python train.py --arch="mlp_mixer" --model="image classifier" --dataset="photos of arthropod specimens (BIOSCAN-5M)" --image_size=64 --mlp_ratio=4 --patch_size=[8, 8] --loss="cross_entropy" --nesterov=true --orthogonalizer="newton_schulz_5" --max_steps=12100 --epochs=4.0 --lr_schedule="step" --adamw_weight_decay_other_params=0.05
Rows from block 3 of a small image classifier, named by matrix and row number. Rows with one number belong to one neuron. Each number is 128 + 24 x the weight over its row's rms, rounded and kept within 0 to 255. All counts start at 0. After the name is the row's rms in percent of the matrix's.
After each neuron's rows are labels from the 100 images, of 14976, where the neuron reaches its highest value: "top examples" is what is common among them. Only what is clearly more common there than usual is listed. The data: photos of arthropod specimens (BIOSCAN-5M). In brackets: how many of the 100, against the usual share in percent.
# fc1: MLP up (model.blocks.3.mlp.fc1.weight, 512x128), inputs 0-127
# fc2: MLP down (model.blocks.3.mlp.fc2.weight, 128x512, transposed), outputs 0-127

fc1.406 204 [ 99 123 106 115  86 110 152 131 154 160  83 142 111 109 145 115 160 110 141 148 171 150 168 110  96 131 144 162 106 104 105 106 154 129 138 138 120 117 159 115 116 129 145 101 174 120 121 119 120 188 129 150  73 105 112 137 108 114 156 114 133 117  90  96 119 125 160  97 134 119 148 129 130 150 137 132 122 147 122 150 143 146 116 127 163 118 123 146 168 114 159 118 150 124 145 119 126 152 188 137 119 127 119 121  58 104 132 136 135 125 113 154 149 133  79 150 135 111 114 142 106 138 117 100 116  37 151 142]
fc2.406 220 [133 101 115 122 104 168  95 162  56 145 148 157 126 144 122 133 115 133 119 110 116 105 126 196 110 140 114 103 120 106 119 165 125 125 108 190 131 121  93 157 143  88 138 128 118 128 133 190 112 113 155 114 124 155 101 118 139 122  96 159 148 125 137 161 124 172 129  80 154 115 137 144  79  93 104 124 165 130 122 149 151 129  94 114 132 166 141 129 105 127 142 152 119 158 129 130  97 126  97 132 155 129 140 136  88 124 122  90 140 107 127 113 106 118 161  88 100 131 173 146 156 136 117 133 111 146 158 126]
top examples: order Hymenoptera (47 vs 20.5)

fc1.397 197 [ 74 118  93 170 115 104 146 120 159 116 139 134 187 142 155 112 135  88  92 138 142  99 110 123 129  76 128 169 117 132 123 145 151 126 178 121 148 144 155 122 134  95 130 111 154 125 133 174 136 160 160 141  98 131  97 144  52 121 129 125 113 139 128 139 135 143 175 121 110 145 151 173 109 123 135 139  87 124 150 106 147  92 111  89  97 102 132 139 127  89 118 156 124 120 117 124 102  95 125 130 149 135 154 158  45 116 116 155 107 142 148 135 136 133 116 162 132 124 133 125 128 125 144 143 109 137 128 140]
fc2.397 179 [ 95 141  89  92 109 116 134 123  90 112 135 125  97 106 150 144 129 140 120 140 177  98 128 121 129 109 128 111 149 139 142 147 114 131 116 110 109 189 129 176 163 129  99  52 109  99 134 117 123 124  97 137 144 170 110  95 102 126 170 153 153 133 112 150 110 122 127 118 115 138 120 178 136 151 152 131 125 171 138 129 109 139 113 101 106 140  97 142 140 141 151 142 126 165 126 146 135 127 141 197 177 114 116 133  92 109 127 138 161 112 112 147 118 113 113 134 117 119 118  77 185 111 177 118 109 108 137 111]
top examples: order Hymenoptera (49 vs 20.5)

fc1.392 090 [105  99 144 154  96 142 117 125 163 116 159  87 139 168 127 122 109 163 118 172 149 121 121 138 147 151  98 127  97 122 111 100 137 103 163 103 133 128  88 168  78 124 167 110 157 150 131 118 177 166 161 118 109 141 118 106 151 187 105 172 102 165 126 113 153 102 123 145 104 124 158 103 113 121 108  91 148 152 103 114 123 120 150 127  98 137 120 134 157 124 116 154  95 138 129 145 125  99 136 148 176 144 138 154 108  99 120 148 126 125 129 163 114 143 127 148 124 111 143 167 165 177 144  97 104 118 117 161]
fc2.392 085 [123 125 163 133 168 114 121 156 139 107 137 138 104 104 101 138 172 123 150 121 130 157 114 115 128 167 143 129  84  83 127 146 119 119 111 135 134 154  97 160 109 121 143 128  99 115 122 127  94 159 156  88 135 176  88 170 126 128 117 120  70 127 117 125  90 146  74  97 122 164 111 105 153 125 113 119 122 128 113 150 158 121 100  98  80 147 119 143 189 134 111 135 130 114 133 162 133 136 109 163 140 145 121 154 121 125 126 129 118 144 145 155 137  89 124 150 112 113 131 120 167 160 120 114 143  90  83 196]
top examples: order Hymenoptera (68 vs 20.5)

fc1.302 081 [120 138 131 127 137  93 144 121 127 139 122 118 119 108 120 154 118 138 193 125 151  87 146 130  94  91  90  77 111 131  92 129 140 170 156 191 101 123 100 185 124 120 139 168 125 151 134 156  99 135 157 144 147 119 135 144 129 100 106 111 163 102 118 123 138 117 113 152 161 109 146 135 151 148 132 131 129 100  97 142 166  95 142 108 138 101 107 118 127 130 172 174 159  95 132 113 104 159  75 141 144 147 143 124 135 125 161 119 176  97 120 136 123 114 134 133 106 129 148 123 148 117  71 166 111 144 110 153]
fc2.302 086 [130 120 149 118 146 141 111  98 133 121  89 143 102 125 158 105 154 169 102 102 116  98 128 134 109 126 149 155 161 112 138  94  97 156  87 147 113 148 149 127 124  91 170 147 146  85 143 131  88  86 114 100 151 164 123 155  87 120 133 138 109 100 102 160 137 155 119 129 150 137 108 113 156 134 131 165 151 177 108 166 155 134 133 110 134 153 109 102  88 142 141 114 124 113 131 162 129 125 109  97 174 152 126 117 169 155 138 143 105 116 173  99 128 139 145  84  69 104 122 140 160 146 138 135 127 111 113  87]
top examples: order Coleoptera (64 vs 16.8)

fc1.244 036 [120 145 155 141 133 139 117 142 115  74 124  85 136 152 132 107 163 116 164  86 131 125 153 142 127 116 122 144 109 110 145 146 169 130 104 165 126 129 139 182 184 110 141  77  73 123 130  91 145 118 140 131 126 133 125 147 127 128  98 122 205 139 147 159 171 133 146  97 117 125 136 106 133 137 154  98 135 150 105  78 176 109 146 111 105 127 102 103 142 122 127  97 129 119 108 156 131 182 136 125 123 114 141 144 112 140 131 130 125 131 119 112 105 125 105  96 101 145 113 192 101 136 134 104 159 124 164 124]
fc2.244 035 [129  99 126 141 160  95 129 129 103 116  95 177  85 124 126 159 132 162 125 134 127 122 108 117 125 150 122 145  86  62  71 129  89  89 158 144 120 117 153 167 151 140 131 146 124 101 118 122 110 133  89 134 149 143  94 166 152 101 109 108 161 153  80 120 149 160 112 123 121 144 136 152 122 123 115 153 163 113 153 128 174 138 136 142 124 124 133 130 114 113 125 175 141 139 125 128 103  96 146 123 128 100 147  80 196 103 167 125 138  99 109 115 173 119 143 113 117 168 157 124 113 112 132 112 150 115 107 119]
top examples: order Coleoptera (40 vs 16.8)

fc1.339 105 [129 120  97 145 142 117 138 149 174  83 135 111 117 104  88 169 125 157 117 134 138 121 152 136 115  81 146 128  98 102 128 136 123 142 116 106  72 131 116  89 123 139 139 115 110 133 116 122 105 105 171 169 115  92  95 107 164 148 168 170 138 174 165 134 129 125 146 173 150 140 150 115 145 123 132 148 110 130 178 117 146 152 108  94 147 164 122 129 129 140  80 130 112 120 125 176 109 141 147 134 133 115 125 147 135 142 128  89 163 145 106  97 104 123  80 136 133  92 107 128 174  88 114 120 127 147 161 165]
fc2.339 110 [129  95 145 126 137  97 138 126  65 103 146 171 163 152 110 124 147 143 128 122 129 136 141 127 146 119 120 119 141 129 121 145 117 121 153 151 195 135 102 143 128  79 120 102 161  90 131 125  70 110 168 159 135 129 118 120 105 157 122 139 115 130 129 110 105 136 140 119 116 121 193 150 135 144 103 117  91 172 147 116  98  95 102 135 139 154 130 108 136 116 202 130 131 115 129 142  98 109 143 157  82 136 143  97 114 112  93 110 172 138 106 163 128  85 148 123 122  95 143 168 132 130 100 144 139 125 151 108]
top examples: order Hemiptera (29 vs 11.3); order Lepidoptera (28 vs 7.3)

fc1.453 103 [142 149  88 126  80 101 109 156 154 100 103 119 162  66 126 138 142 122 154 117 169 113 108 132 165 134 144 149 125 124 121 135 163 124  84 192 158 130 122  93 126 111 105 146 103 138  97 143 133 119 136 108 109 126 159 115 117 138 136 128 117 113 116 111 144 136  75 123 174 125 116  94 166 142 168 127 149 115 157 114 130 113  90 137 137 153 113 149 127 143 161 142  90 124  94 136 114 145 148 132 158 132 166 109 141 100 135 121 132 148  62 109 187 141 146 155 162 106 135  98 110 141 121 127 153  88 131 125]
fc2.453 095 [136 100 131  92 135 114 136 130 119 186 151 105  71 170 143 131 137 116 131 104 127 152 129 113 162 128 152  83 100 126  82  98 166 147 161 134  90 158 178 111  94 136 137 148 132 115 138 146 118  77 139 133 162 106 102 128 147 133 115 147 109 122 134 153 136 117 158 189 104  91 166 147 115  97 136 152 101 144 144 152 157 130 156 111 115 146 113 154 138 153 150 102 119 134 138 157 120 152 109 104 128 114 120  77  63 168 148 143  92 140 147 130 135 133 104 101 131 111  96 124 127 122 135 122 133 145 106 116]
top examples: order Hemiptera (60 vs 11.3); family Cicadellidae (36 vs 1.1)

fc1.489 037 [111 119 160 114 131 101 126 147 105  85 101 138 149  97 134 119 151  53 134 129 134 105  99 121  90 162  81 133 130 147 132 157 134 137 101  91 135 133 118  95 142 111 143 109 160 156 163 139 177 133 128 123 143 165 141 121 104 184 116  99 139 145 129 145 109 165 110 115 172 104 118 149 131 145 153 127 190 123 127 154 151 130 112 141 112 133 135 145  93 122 123  84 139 158 148 123  98  93 103 140 134 145  84 133 128 129 132 107 147  94 133 136 111  96 124 113 131 142 106 112  76 113 136 115  83  74 104 136]
fc2.489 039 [ 96 113 132 126 122  94  95 147 161 111  98 102 161  98 130 125 135 135 106  93 132 141 108 110 114 116 130 135 156 131 149 148 146 111 140 139 175 116 108 143 128 100  94 170 157 126 133 114 122 100 159 118 134 146 164 100 155 130 113 124 107 191 171 116 151 149 113 121 140 132 124 161 140  91  95 141 142 149  79 137 126 126 157 175 132  97 156 122 158 111 126 117 101 156 129  80 135  73 131 104 111 124  98 108 146  91 143 138 129 103 151  97  92 111 138 187 117 146 102  91 131 136 144 158 132 124 172 164]
top examples: order Coleoptera (36 vs 16.8); order Lepidoptera (27 vs 7.3)

fc1.384 158 [137 167 118 143 125 141 141 101 137 146 108 126 143 115 113 129 148 166 173 132 123 131 111 150 102 103 119 148 143 113  99 103 135 144 105 117 112 133 121 127 157 147 116 134 181 149 102 145 136 131 139 161 110 152 141 113 125 108 121 120 153 162  90 135 154 101 100 162 115 122 145 163 141 163 124 155 125 165 136 126 139 158   0 127 111 106  92 134 138 113 137 101 167 138 111 155 100 107 134 118 112 146 131 108 122 145 122 132 104 120 134 106  74 111 127 136 137 164  88 152 138 149 125 107 139 128 148 169]
fc2.384 168 [138 121 114 142 139 139 130 119 181 106 141 148  75  79 139 136 133 123 121 120 148 145 133 111 146  80 128 162 162 154 132 144 131 117 102  86 142 130  95 182 144 130 102 135 134 106 166 133 140 179 120 142 100 130 120 175 120 125 145 150 125 110 128 111  88 116 102 118 129  97  91 105 126 133 149  99 110 116 107 123 118 106 147 125 136 105 145  98  95 129 159 139 122 107 182 156 122 192 179 162 163 106 152 133  97 131 149  88 121 150 110 113 117 112 100  91 138 136 163 179 118 112 113  99 139 130 126 119]
top examples: order Hymenoptera (42 vs 20.5)

fc1.200 066 [137 106 116 129 103 144 138 116 107 133 141 132 140 148 134 120 151 139  99 159 159 100 140 174  79 123 194 121 164 124 149 111 113 109  93 140  95  90  93 136 149 138 146 116 124  83 133 134 119 128 146 101  86 150 129 153 156 119 139 119  89 113 124 127 152 155 117 145 118 142 125 114 123 130 106 156 109 117 136 161 146  97 137  74 109 103 145 160 134 119 169 147 154 105 152 154  75 162 122 158 179 127  80 155 111 112 112 150 107 100 116 144  93 127 137 112 160 133 111  67 117 107 117 156 151 137 151 154]
fc2.200 065 [105 114 107 149 122  80  86 159 182 127 128 115 135 118 126  98 180 118 127 120 122 135 104  99 125 121 137 144 119 102 125 119 152 152 144 119 150 136 122 122 162 108 186 115 110  96 138 161 140 128 130  98 121 116  98 150 120 154 125 185 109 140 129  95 110 115  88 114  98 130 185 146 181 136  95 143 106 114 145 119 150  96 105 127 161 162 151 131 124 153 122  47 137 162 149 146 113 129 132 109 107 152 126 106 101 140 108 119 138 125 145 120 112 146  94  95 140 110 154 115 144 102 126 135 157 171 159 148]
top examples: order Coleoptera (86 vs 16.8)

fc1.487 074 [122 131  97 140  93 152 114 161 121 111 128 135 157 117 126 134 118 169  92  93 156 136 130 137 127 136 152 152 164 155 126  98 123 145 167 116 113 169 111  95 165 179 107 140 136 115 146 142 132 162  89 145 176 110  88 118 114 152 125 125 104 101 149 126 129 146 139 118 135 100 177 166 156 141 165 125 101 137 150 121 135 109 140 120  93 130  93 151 148  93 150 101 100 151 136 107 117 180 147 122 132 115  91 145  90 125 172 126 100  92 163 122  96 133 125  90 132  98 134 127 126  89 133 165 113  84 141 103]
fc2.487 080 [110 111 112 137 139 143 172 125 140 108 120 159 159  91 164 106 161 147  91 112 114 131  94 110 149 122  96 179 104  75 126 117 111  83 135 125 104 107 113 149 151 140 127 129 118 110 129 124 140 125 148 177 184 150  96 129 146 132 153 141 109 105 166 166 130 102 114 117 132 102 171 137 110 136 113  91 129 112 114 132 160 121 127 113  88  63 117 100 103 159 137 118 135  83 185  99 158 152 162 120 132 115 145 127 132 149 151 144 131 143 108 151 147 157 126 123 141 121 110 118 172 106 112 166 137 143 139  98]
top examples: order Hymenoptera (62 vs 20.5)

fc1.403 114 [137 120 126 107 113 119  87  82 127  70 107 117 116 166 124 139 130 124 143 180 113 105 171 128 162 168 126 118  92 137 152 172 158 103 148 139 109  99 133 121 133 120 139  74 124 153 156 136 155 128 137 157  89 153 125 120 135 145 149 170 101 118 142 147 128 130 134 154 125 115 140  86 118 145  99 134 108  95 130 138 148 123 147 122 133  95 141 156 104  68 132 137 114 120 129 115 106 158 128 156 143 181 127 124 110 165 134 129 134 194 113 124 122 145 112 138 152 103 154 154 164 146 149 117 146  60 144 133]
fc2.403 108 [139 150 169 137 113 148 119 123 148 150  78 148 178 154 138 156 157 155 130 114 134 119 109 107 110 118 128 140 117  95  87 141 136 137 150 145 143 170 179 149 110 162 116 112 115  80 133 155 106 145  83 158 151 110 116 148 127 129 179 140 137  96 105 114 163 127 112  98 132 156 129 160 101 143 133  67  99  96 131 131  95  61 135 101 138 118 144 118 159 101 109 120 177 134 127 105 100 100 114 106  98 128 112 114 138 123 107 123 100 168 134 149 128 150 121 120 134 112 142 110 187 117 118 146 130 125 136 151]
top examples: order Coleoptera (39 vs 16.8)

fc1.306 060 [ 90 115  95 144 147 115  92 105 165  92 144 149 144 139 143 134 107 130 122  84 123 134  80 129  98 120 141 110 183 131 102 136 140 130 119  77 106 154 143 130 150 109  76 140 171 120 103  68 168 171 115 135 103 165 162 129 124 142 125  89 140 127 106  78 114 145 136  93 154 118 172 116 155 102  93 123 172 105 124 127 136  98 152 153 105 142 133 115 127 158 150 137 179 123 146 122 135 122  99 137 113 154  96 142 130 134 139 105 155 151 101 132 148 131 144 133 155 150 155 137 129  95 107 134 129 112 160 126]
fc2.306 061 [126 121 134  97 134 142  86 164  95 141 106 133 140 122 156 106 123 177 121 142 122 130 130 113 119 138  93 114 111 151  58 139 160 132 120 123 108  85 120 121 132 125 140 115 140 171  81 143 118 120 139 123  95  89 151 126 131 186 135 111 160 135  98 122 141 199 109 128 113 151 108 128 131 136 146 156 131 179 129 148 144 124 135 180  94 128 138 144  97 120 104 158 190 136 127 127 101 108 131 125 115 107 121 130 127 111  95 108 194 107 140 155 121 132 146 127 129 100 140  92 106 104 146 164 115 113 133  93]
top examples: order Lepidoptera (44 vs 7.3)

fc1.133 142 [ 75 128 111 163  84 137 112 140 128 135 126 149  85  88  69 137 127 135 122 129 129 143 153 147 120 166 136 130  81  98 116 119  85 135 156 127 132 115 142 127 115 134 120 134 127 108 121 141 171 139 105 119 140 118 141 134 103 117 113 123 108 104 111 159 136 136 117 129 118 149 174 114 137 157 144 138 149 148 133 139 172 138 128 117  76 129 117 113 154 122  92 153 103 142 109 131 137 112 168  99 192 129 141  90 166 105 135 110 143 133 142 122 172 130 144  87 105  43 127 126 135 132 126 138 152 157 113 192]
fc2.133 144 [123  88 140 113 127 131 120 133  82 110 124 125 141 112 125 182 108 133 123 105 133 132 108  96 151 141 129  85 174 101 158  92  99 154 134 136  92 167 134  98 147  94 101 121 144 112 121  78 142 140 124 123 172 139 141 101 148 166 115 108 194 137 129 143 117  99 152 112 139 120 126 147 126 110 104 139 123 108 114 133 136 133 104 100 159 125 155 158 128 152 132 136 159 149 168  84 114 120 152 113  84 141 138 106 114 179 148 155 114 153 147 103 151 144 152 136 151 175  80 151  88 133 126 121  89  93 131 118]
top examples: order Hemiptera (42 vs 11.3)

fc1.185 161 [100 162  86 181  91 114 148 114 117 121 129  90 176 128 136 112 116 131 125 135  99 148  85 121 119 120 104 119 135 144 165 146 141 167 187 113 100 163 107 130 160 132 130 146 113 127 116 139 169 145 115 130 135 116 137 121 125 128 130 137 141 141 136 149 166 127 145 101 150 130 137 167 102 134 144 117 129 171 112 118 110 107 122  91  54 100 140 123 140  98 135 104 123 136 122 145 110 201 136 153 132  77 120 122 102 138  87 125 151 136 125 135 125 141 128 142 122  98 116  91 144 153 199 113 137 131  97 152]
fc2.185 160 [164 114 125 134 122 117 129 154 139 119 120 131 162 123 143 119 142 123 115 132 154  81 102 125 145 122 154 141 131 113 139 102  77 137  90 143 130 170 129 173  95 114 112  92 150 145 123  94 116 145 147 129 134 162 120 129 122 166 135 112 114  97 132  94 129  87 112 150 106  58 177 136 166 146 125 120 120 163 130  96 125 131 137 132 139 159 125 120 147 151 115 135 124 110 159  94 171 129 115 166 194 101 115 145 122 106 136 120 151 152  99  70 119 121 120 141 108 123  78 127 116 157 113  73 141 141 144 172]
top examples: order Hymenoptera (77 vs 20.5); family Ichneumonidae (40 vs 1.3)

fc1.97 121 [146 136 139 141 154 134 123 147 107 129 128 126 111  61 111 103  99 129 120 119 150  79 131  98 111 149 131 112  98 125 128 132 140 147 144 149 160 139 126 141 125 111 144 122 139 134 129 123 145  97 107 163  96 121 163 156 116 117 185 162  96  99 107 112 152 159 106 154 140 136 122 137 152 134 153 139  84 119 128 131 112 156 128  97 110 120 128 143 154 157 154 121 154 136 130 120 177 122  20 163 145 115 141 155 158 119  96 153 129 114 177 137 100 150  98 132 156 163 135 130 141  89 106 109  97 125 137 151]
fc2.97 127 [147 102 137 148 156 112 149 159 149 142 131 100 112 132 165 134 111 100 115 158 139 111 154 107 111 138 131 132 138 147 136 119 118 126 171 137  84 118 118 114 181 194 188 148 129 129 112  73 111 104 134  97 116 122 121 121 125 104 152 142 129  92 125 127 133 130 123 137 140  87  94 109 183 113 107 118 127 205 113 156 103 148  79 133 128 106 123 128 129 110 159  84 121 120 118 164 124 154 112 149 147 101 128 113 152 112 110 104 121 106 130 102 131 161 101  85 129 105 167 145  92 148 127 125 147 169 131 142]
top examples: order Coleoptera (68 vs 16.8)

fc1.294 132 [186 116 107 125 128 125 117 116 135 136 166 124 126 117  84  90 125  96 132  78 150 134 138 136 149 108 138 181  94 148 127 141 110 126 156 161 118 141 128 125 115 105 116 139 132 135 133 160 170 108 141 104 159 131 126 114 102 149 128 102 169 128  95 138 134 109 108 100  86  85 122 142 101 171 167 186 160 134 107 103 113 140 119 135 124 159 127  79 135  96 146 141 134 158 132 122 139 136  80 136 174 121 124 111 163 126 153 106 128 154 116 100 152 105 127 144  84  82 185 120 132 122 119 144 107 139  98 148]
fc2.294 139 [100 125 181  97 121 117 114 129 147 114 123 142 125 148 124 173 121 144 118 109 106 150  85 107 121 104  69 120 157 150 107 132 114 113 168  83  99 138 126 128 102 172 173 122  95 125  96 168 131 151 110 148 137 127 109 172  87 145 108  46 155 164 150 110 102 111 124 166 127 172  87 117 135 139 125  97 106  99 123 158 114 143 159 129 130 114 118 135  83 148 118 128 130 144 127 131 122 126 137 130 165 103 156 106 122 143 129 155 157 150 154 160 146 154 146 140 132  92 148 114 114 149 126 138 101 124 116 138]
top examples: order Hemiptera (31 vs 11.3)

fc1.468 124 [160 158 118  80 123 152  74 177 152 131 138 113 102 106 122 109 106 101 194 148 159 117 109 135 171 118 122 141 121 108 127 104 183 122 130 121 149 103 104 124 121 115 117 119 150 127 140 113 124 134 129 150 126 154 139  55  92 165 131 146 139  92 168 137 135  85 111  99  86 108 153 133 132 116 174 137 141 101 101 153 120 152 137 121 116 118 128 135 141 135 149 112  91 146  97 118 128 103 164 148 123 139 131 103 111  73 122 149 133 129 103 126 130 154 120 159 149 150 131 163 105 180 115 124 134 105 156 139]
fc2.468 107 [140 117 124 126 146 137 143 122  78 118 123 133 126 133  86 165 122 146 107 105 138 188  97 115 143 130 112 131 124 162 171 115 108 164 124 161 167 155 114 134  98 161  99 134 133 121 143 111 110 129 145 119 163 143  85 126 129  90  82 100 132 128  96 127 145 141 110 129 145 174 140 144 144 119 112 200 104  94 163 111 126  96 144 118 102 121 137  90 184 106 132 132 130 117 129 138 149 176 155  94 129 128  92 150 122 112 144 109 112 173  92 115 150  94 132 124 125 160 121  78 124  93 151 142 107 145 127 137]
top examples: order Hemiptera (29 vs 11.3)

fc1.283 089 [ 95 140 117 140 115 139 114 142 123 136 112 111 137 117 127 123 162 137 101 135 127 111 104 158 144 165  85 115 118 126 120 166 144  86 144 120 143 179 153 123 114 140 147 142 145 118 128 167 107 147 174  76 141 124 128 129 114  98  91 105 160 120  98 142 109 150 112 104 111 114 111 101 170 156 144 107 116 163 149 114 123 120 150 171  98 148 105 144  87 117 114 114 125 127 119 107 123 138 127 174 169  65 156 109 132 108 120 114 109 140 188 112 136 170  90 147 128  70 107 151 123 103 175 117 101 127 126 152]
fc2.283 080 [118 128 150 143 164 125 129 111 140 147 119 122 103 157 111 123  93 111 133 132 116 103 138 112 108 163  87 122 110  86 151 109 134  90 135 136 115 143 115 145  90 124 105 144 101 159 143 117 158 131 149  86 160 121  93 145 142 106 154 143 125 118 182 169 103  86  78 128 133 111 153 132 123 143 133 122 121 106  93 154 100 140 120  78 105 167 120 156 158  77 124 174 151 127 100  90 148 111 139 119 123 148 122 104 117 153 142 143 198 147 133 143 129 145 122 135 142 155 113 155 119 143 159  74 118 172 117 150]
top examples: order Hymenoptera (56 vs 20.5); family Ichneumonidae (26 vs 1.3)

fc1.300 106 [148 111 143 119  89 126 145 112 141 108 102 127 163 109 139 139 111 109 160 137 153  74 139 105 114 132 117  98 138 118  94 141 130 123 162 131 158 150 144 109 161 156 138 103 134 151 135 171 128 152 153 154  58  85 130 127 121 138  94 104 148 115  70 126 135 165 125 110 133 103 116 121 105 135 138 151 121 112 118 117 141 115 156 139 135 152 120 118 116 114  99 172 139 114 137 182 131 143  59 116 142 124 149 132 116 134 128 152 170 120 141 125 143 179  86 116 161  61 142 131 143 113 152 159 124 154 117 164]
fc2.300 120 [145 135 123 121 122 124  91 109 149 131 123 118 105 144 167 128 176 155 138 111 114 109  80 137 100 115  88 144 127 125 167 126  94  98 122 107 109 151 112 133 135  96 209 155 165  79 165 134 122 147 109 105 122 150 138 118 138  77 141 123 123 106 170 191 110 110  61 154 150 115 106 114 129 119 161 140 126 132 104 165 144 144 120 137 143 122  91 188 138 117 143 111 129 139 106 148 101  93 130 137 136 142 144 137 131 109 119 134 134 136 130 136 168 135 114 114 109 100 115 162 145 167 114 139  94 124 125 109]
top examples: order Coleoptera (73 vs 16.8)

fc1.472 091 [ 87 106 122  85  85  89 132  97 121 149 122 100 130 136 101 104 150 140 200 174 116 131 153 159 147 124 133 118 148 141 136 140 136 140 124 123 115 150 131 118 140 114 110 115 165 158 118 100 166  84 141 120  95 119 118 121 172 158 130 137 111  79 146 153 168 145 141 172 137 121 138 142 148 159 142  87 116  94 162 155 153 116 120 139 122 124  99 131 149 152 171  98 139 155 133 114 139 132 110 124 152 103  86 119 101 115  93 139 100 139 117 150  98  78 137 158 159 136 145 111 103 127  85 146 155 154 123 145]
fc2.472 093 [132 129 165 147 148 142 181 135  80 132 109 126  96 116 108 123 138 103 171 129 178 100 127 169 113 132 151  99  75 164 102 133 144  87 124 123 151 103 136 119 100 136 133 129 110 151 130 134 137 164 128 138 130 122 136 104 126  94 147 122 137 120 120  72 116 178 104 146 110 141 128  87 112 124 124 180 130 132 112 155 117 145 114 117 132 136 153 102 121 121  88  92  83 143 175 137 135 104 133 112 115 151 120  74 113 113 181 115 144 158 141 157 112 166 115 148 135  98 133 151 171 136 127 125  83 157 132 134]
top examples: order Hemiptera (29 vs 11.3)

fc1.469 166 [136  90 160 129 139 112 176 123 131 120 133 112 121 117  73  76 100 130 131 134 158 134 126 127 146  34 114 148 131 111  80 127 137 124 151  81  96 103 132 125 165 111 157 117 142 105 164 103 162 132 147 136 118 126 120 127 119 142 152 131 142 135 117  82 124 151 166 116 131 116 149 117 139 174 130 115  94 149 167 123 142 137  85 121 125 141 113 149 144  98  98  98 132 133 125 164 128 128 102 117 157 114 161 137 116 146 125  54 152 110 136 120 161  96 135 158 112 132 145 101 173 148 119 134 119 141 149 130]
fc2.469 168 [159 163 123 124 139  75 113  95 146 109 151 146 139 132 116  98 103 120 105 162 134 144 155 156 118  82 129 130 158 128 153 134 111 140 152  92 153 121  82 116 116 128 107 140 138 146 128 126 117 154 158 134 143 151 130 107 105 124  80 111 103 116 130 151 152 124 111 119 111 153 134 150 167 148 144 158 168  96 123 113 180 136 144 162 145 142 126 110 112 149 182 110 168  96 132 106  85 105  99 141 122 104 184 156 117 123 130 118 114 122  92 127  94 139 102 162 110 107 106 154  75  86 163 166 110 123 115 118]
top examples: order Hemiptera (32 vs 11.3)

fc1.160 108 [123 165 117 140 132 136 149  75 116 153 117  99 129 121 131 155 128 177 147 135 137  96 113 171  94  93 122 133 141 113 129 132 143 137 112 163 122 154 131  89 144 149 120 136 125 134 125  97 130 131 161 151 170 116 129  99 100 161 122 106 173 131 154 126 125 143  85 126 127 151 132 139 114 125 140 146  88  96 127 147  90 107  14 117 105 122 116 120 121 114 155 154 127 116 126 133 101 113 106 132 103 161 133 152 124 164 124 144 124  91 116 128  77 103 104 109 139 172 139 182 143 118 146 121 127 140 118  97]
fc2.160 100 [151 141 133 133 149 121 114 130 148  78 144 127 129 119 109 140 138 151 127 111 137 144 111 133 140 109 138 121 127 141 139 173 127  88  92  80 109 183 132 146 143 133 104  79 131  88 163 119 118 168 127 147 122 157 132 156 145  98 165 161  99 135 125  93 130  81 131 140  79 160 149 134 125 146 126 132 137 111  98 122 172 144 103  70 160  70 158 147 138 117 128 126  99 122 173 157 155 143 127 127 145 115 142  93 116 119  76 142 109 164 169 115 123 146 101  78 153 116 146 123 122 134 131 126 123 126  87 126]
top examples: order Hymenoptera (41 vs 20.5)

fc1.196 075 [106 165 124 138 116 122 150 120  87 149 153 144 166 106 138 128  89 127 144  86 129 136 101 137  93 109 167 131 129 121 110 143  99 156 135 111  92 140 112 123 112 179 159 133 158 127  79 109 144 158 125 133 160 112 111 136 111 159 157  73 132  98 117 147 130 122 135 109 139 151 156 140 147 136 157 127 111 161 128 108 160 110 113 134  45 100 116 116 127 111 137 155 140 147 136 158 133 161 117 140  77  82 121 144 160 126  80 118 115 145 122  98 129 103 128  98 120 136  88 158 105 175 155 146 144 113 131 110]
fc2.196 079 [125 120 134 132 149 115 103  90 131  87 135 127 150 123 168 104 162 160 120 117 116 105 108 148 157 152  86 146 127 119 101 117 124 140 151  71 120 181  74  89 108 139 118 150 160 107 152 106 115 144 117 117 124 164 137 107 131 158 174 163 166 120 142 132 162 133  68 122 138 129 145 136 129 160  87 112 164  99 127 122 129 123 151 118 124  90 140 171 119 127 135 120 126 128 117  86 194 136 146 141  99 133  91 112 117 107 117 128 120 126 106 126 164 181 135 108 119 110 145  95 114 136  96 155 151 108 147 114]
top examples: order Hymenoptera (45 vs 20.5)

fc1.426 071 [130 164 137 111 117 122 161  98 140 139  98 125 161  97  95 115 117  99 134 117 154 114 112 137 109 169  99 103 170 122 131 120  99 108 121 113 153  77 139 119 116 127 107 121 130 112 148 147 125 158 105 107 115 227 116 153 134  93 137 124 149  94  92 155 154 112  84 133 117 115 156 108 169  69 132 121 136 156 138 130 145 106 127 150 134 126 140 147  81 107 158 109 100 128 116 123 179 159 107 101 117 122 125 136 147 116 132 138 189  94 138 106 146 125 145 107 111 151 161 128 123 104 129 139 157 150 122 110]
fc2.426 075 [154 130 137 148 174 109 123  98 145 122  82 141 121 133 147 139 114 167 133  53 120 129 116 120 134 115 139 132 129 130 101 129 134  81 134  88 123 151 112 104 124 123 164 132 152 124 109 105  68 119 137 102 128 100 137 137 162 188 124 133 111 152 159 139 137 129 122 172 128 105  80 161 124  99  92 118 124 141 144 169 161 176 130 135 166 103  89 132 140 160 113 124  93 132 192 150 138  73 129 114 130 116 122 142 154 129 128 131 109 129 149 117 137 139 130 115 116 150 144  82 160 107 110 150 103 113 107 136]
top examples: order Coleoptera (47 vs 16.8)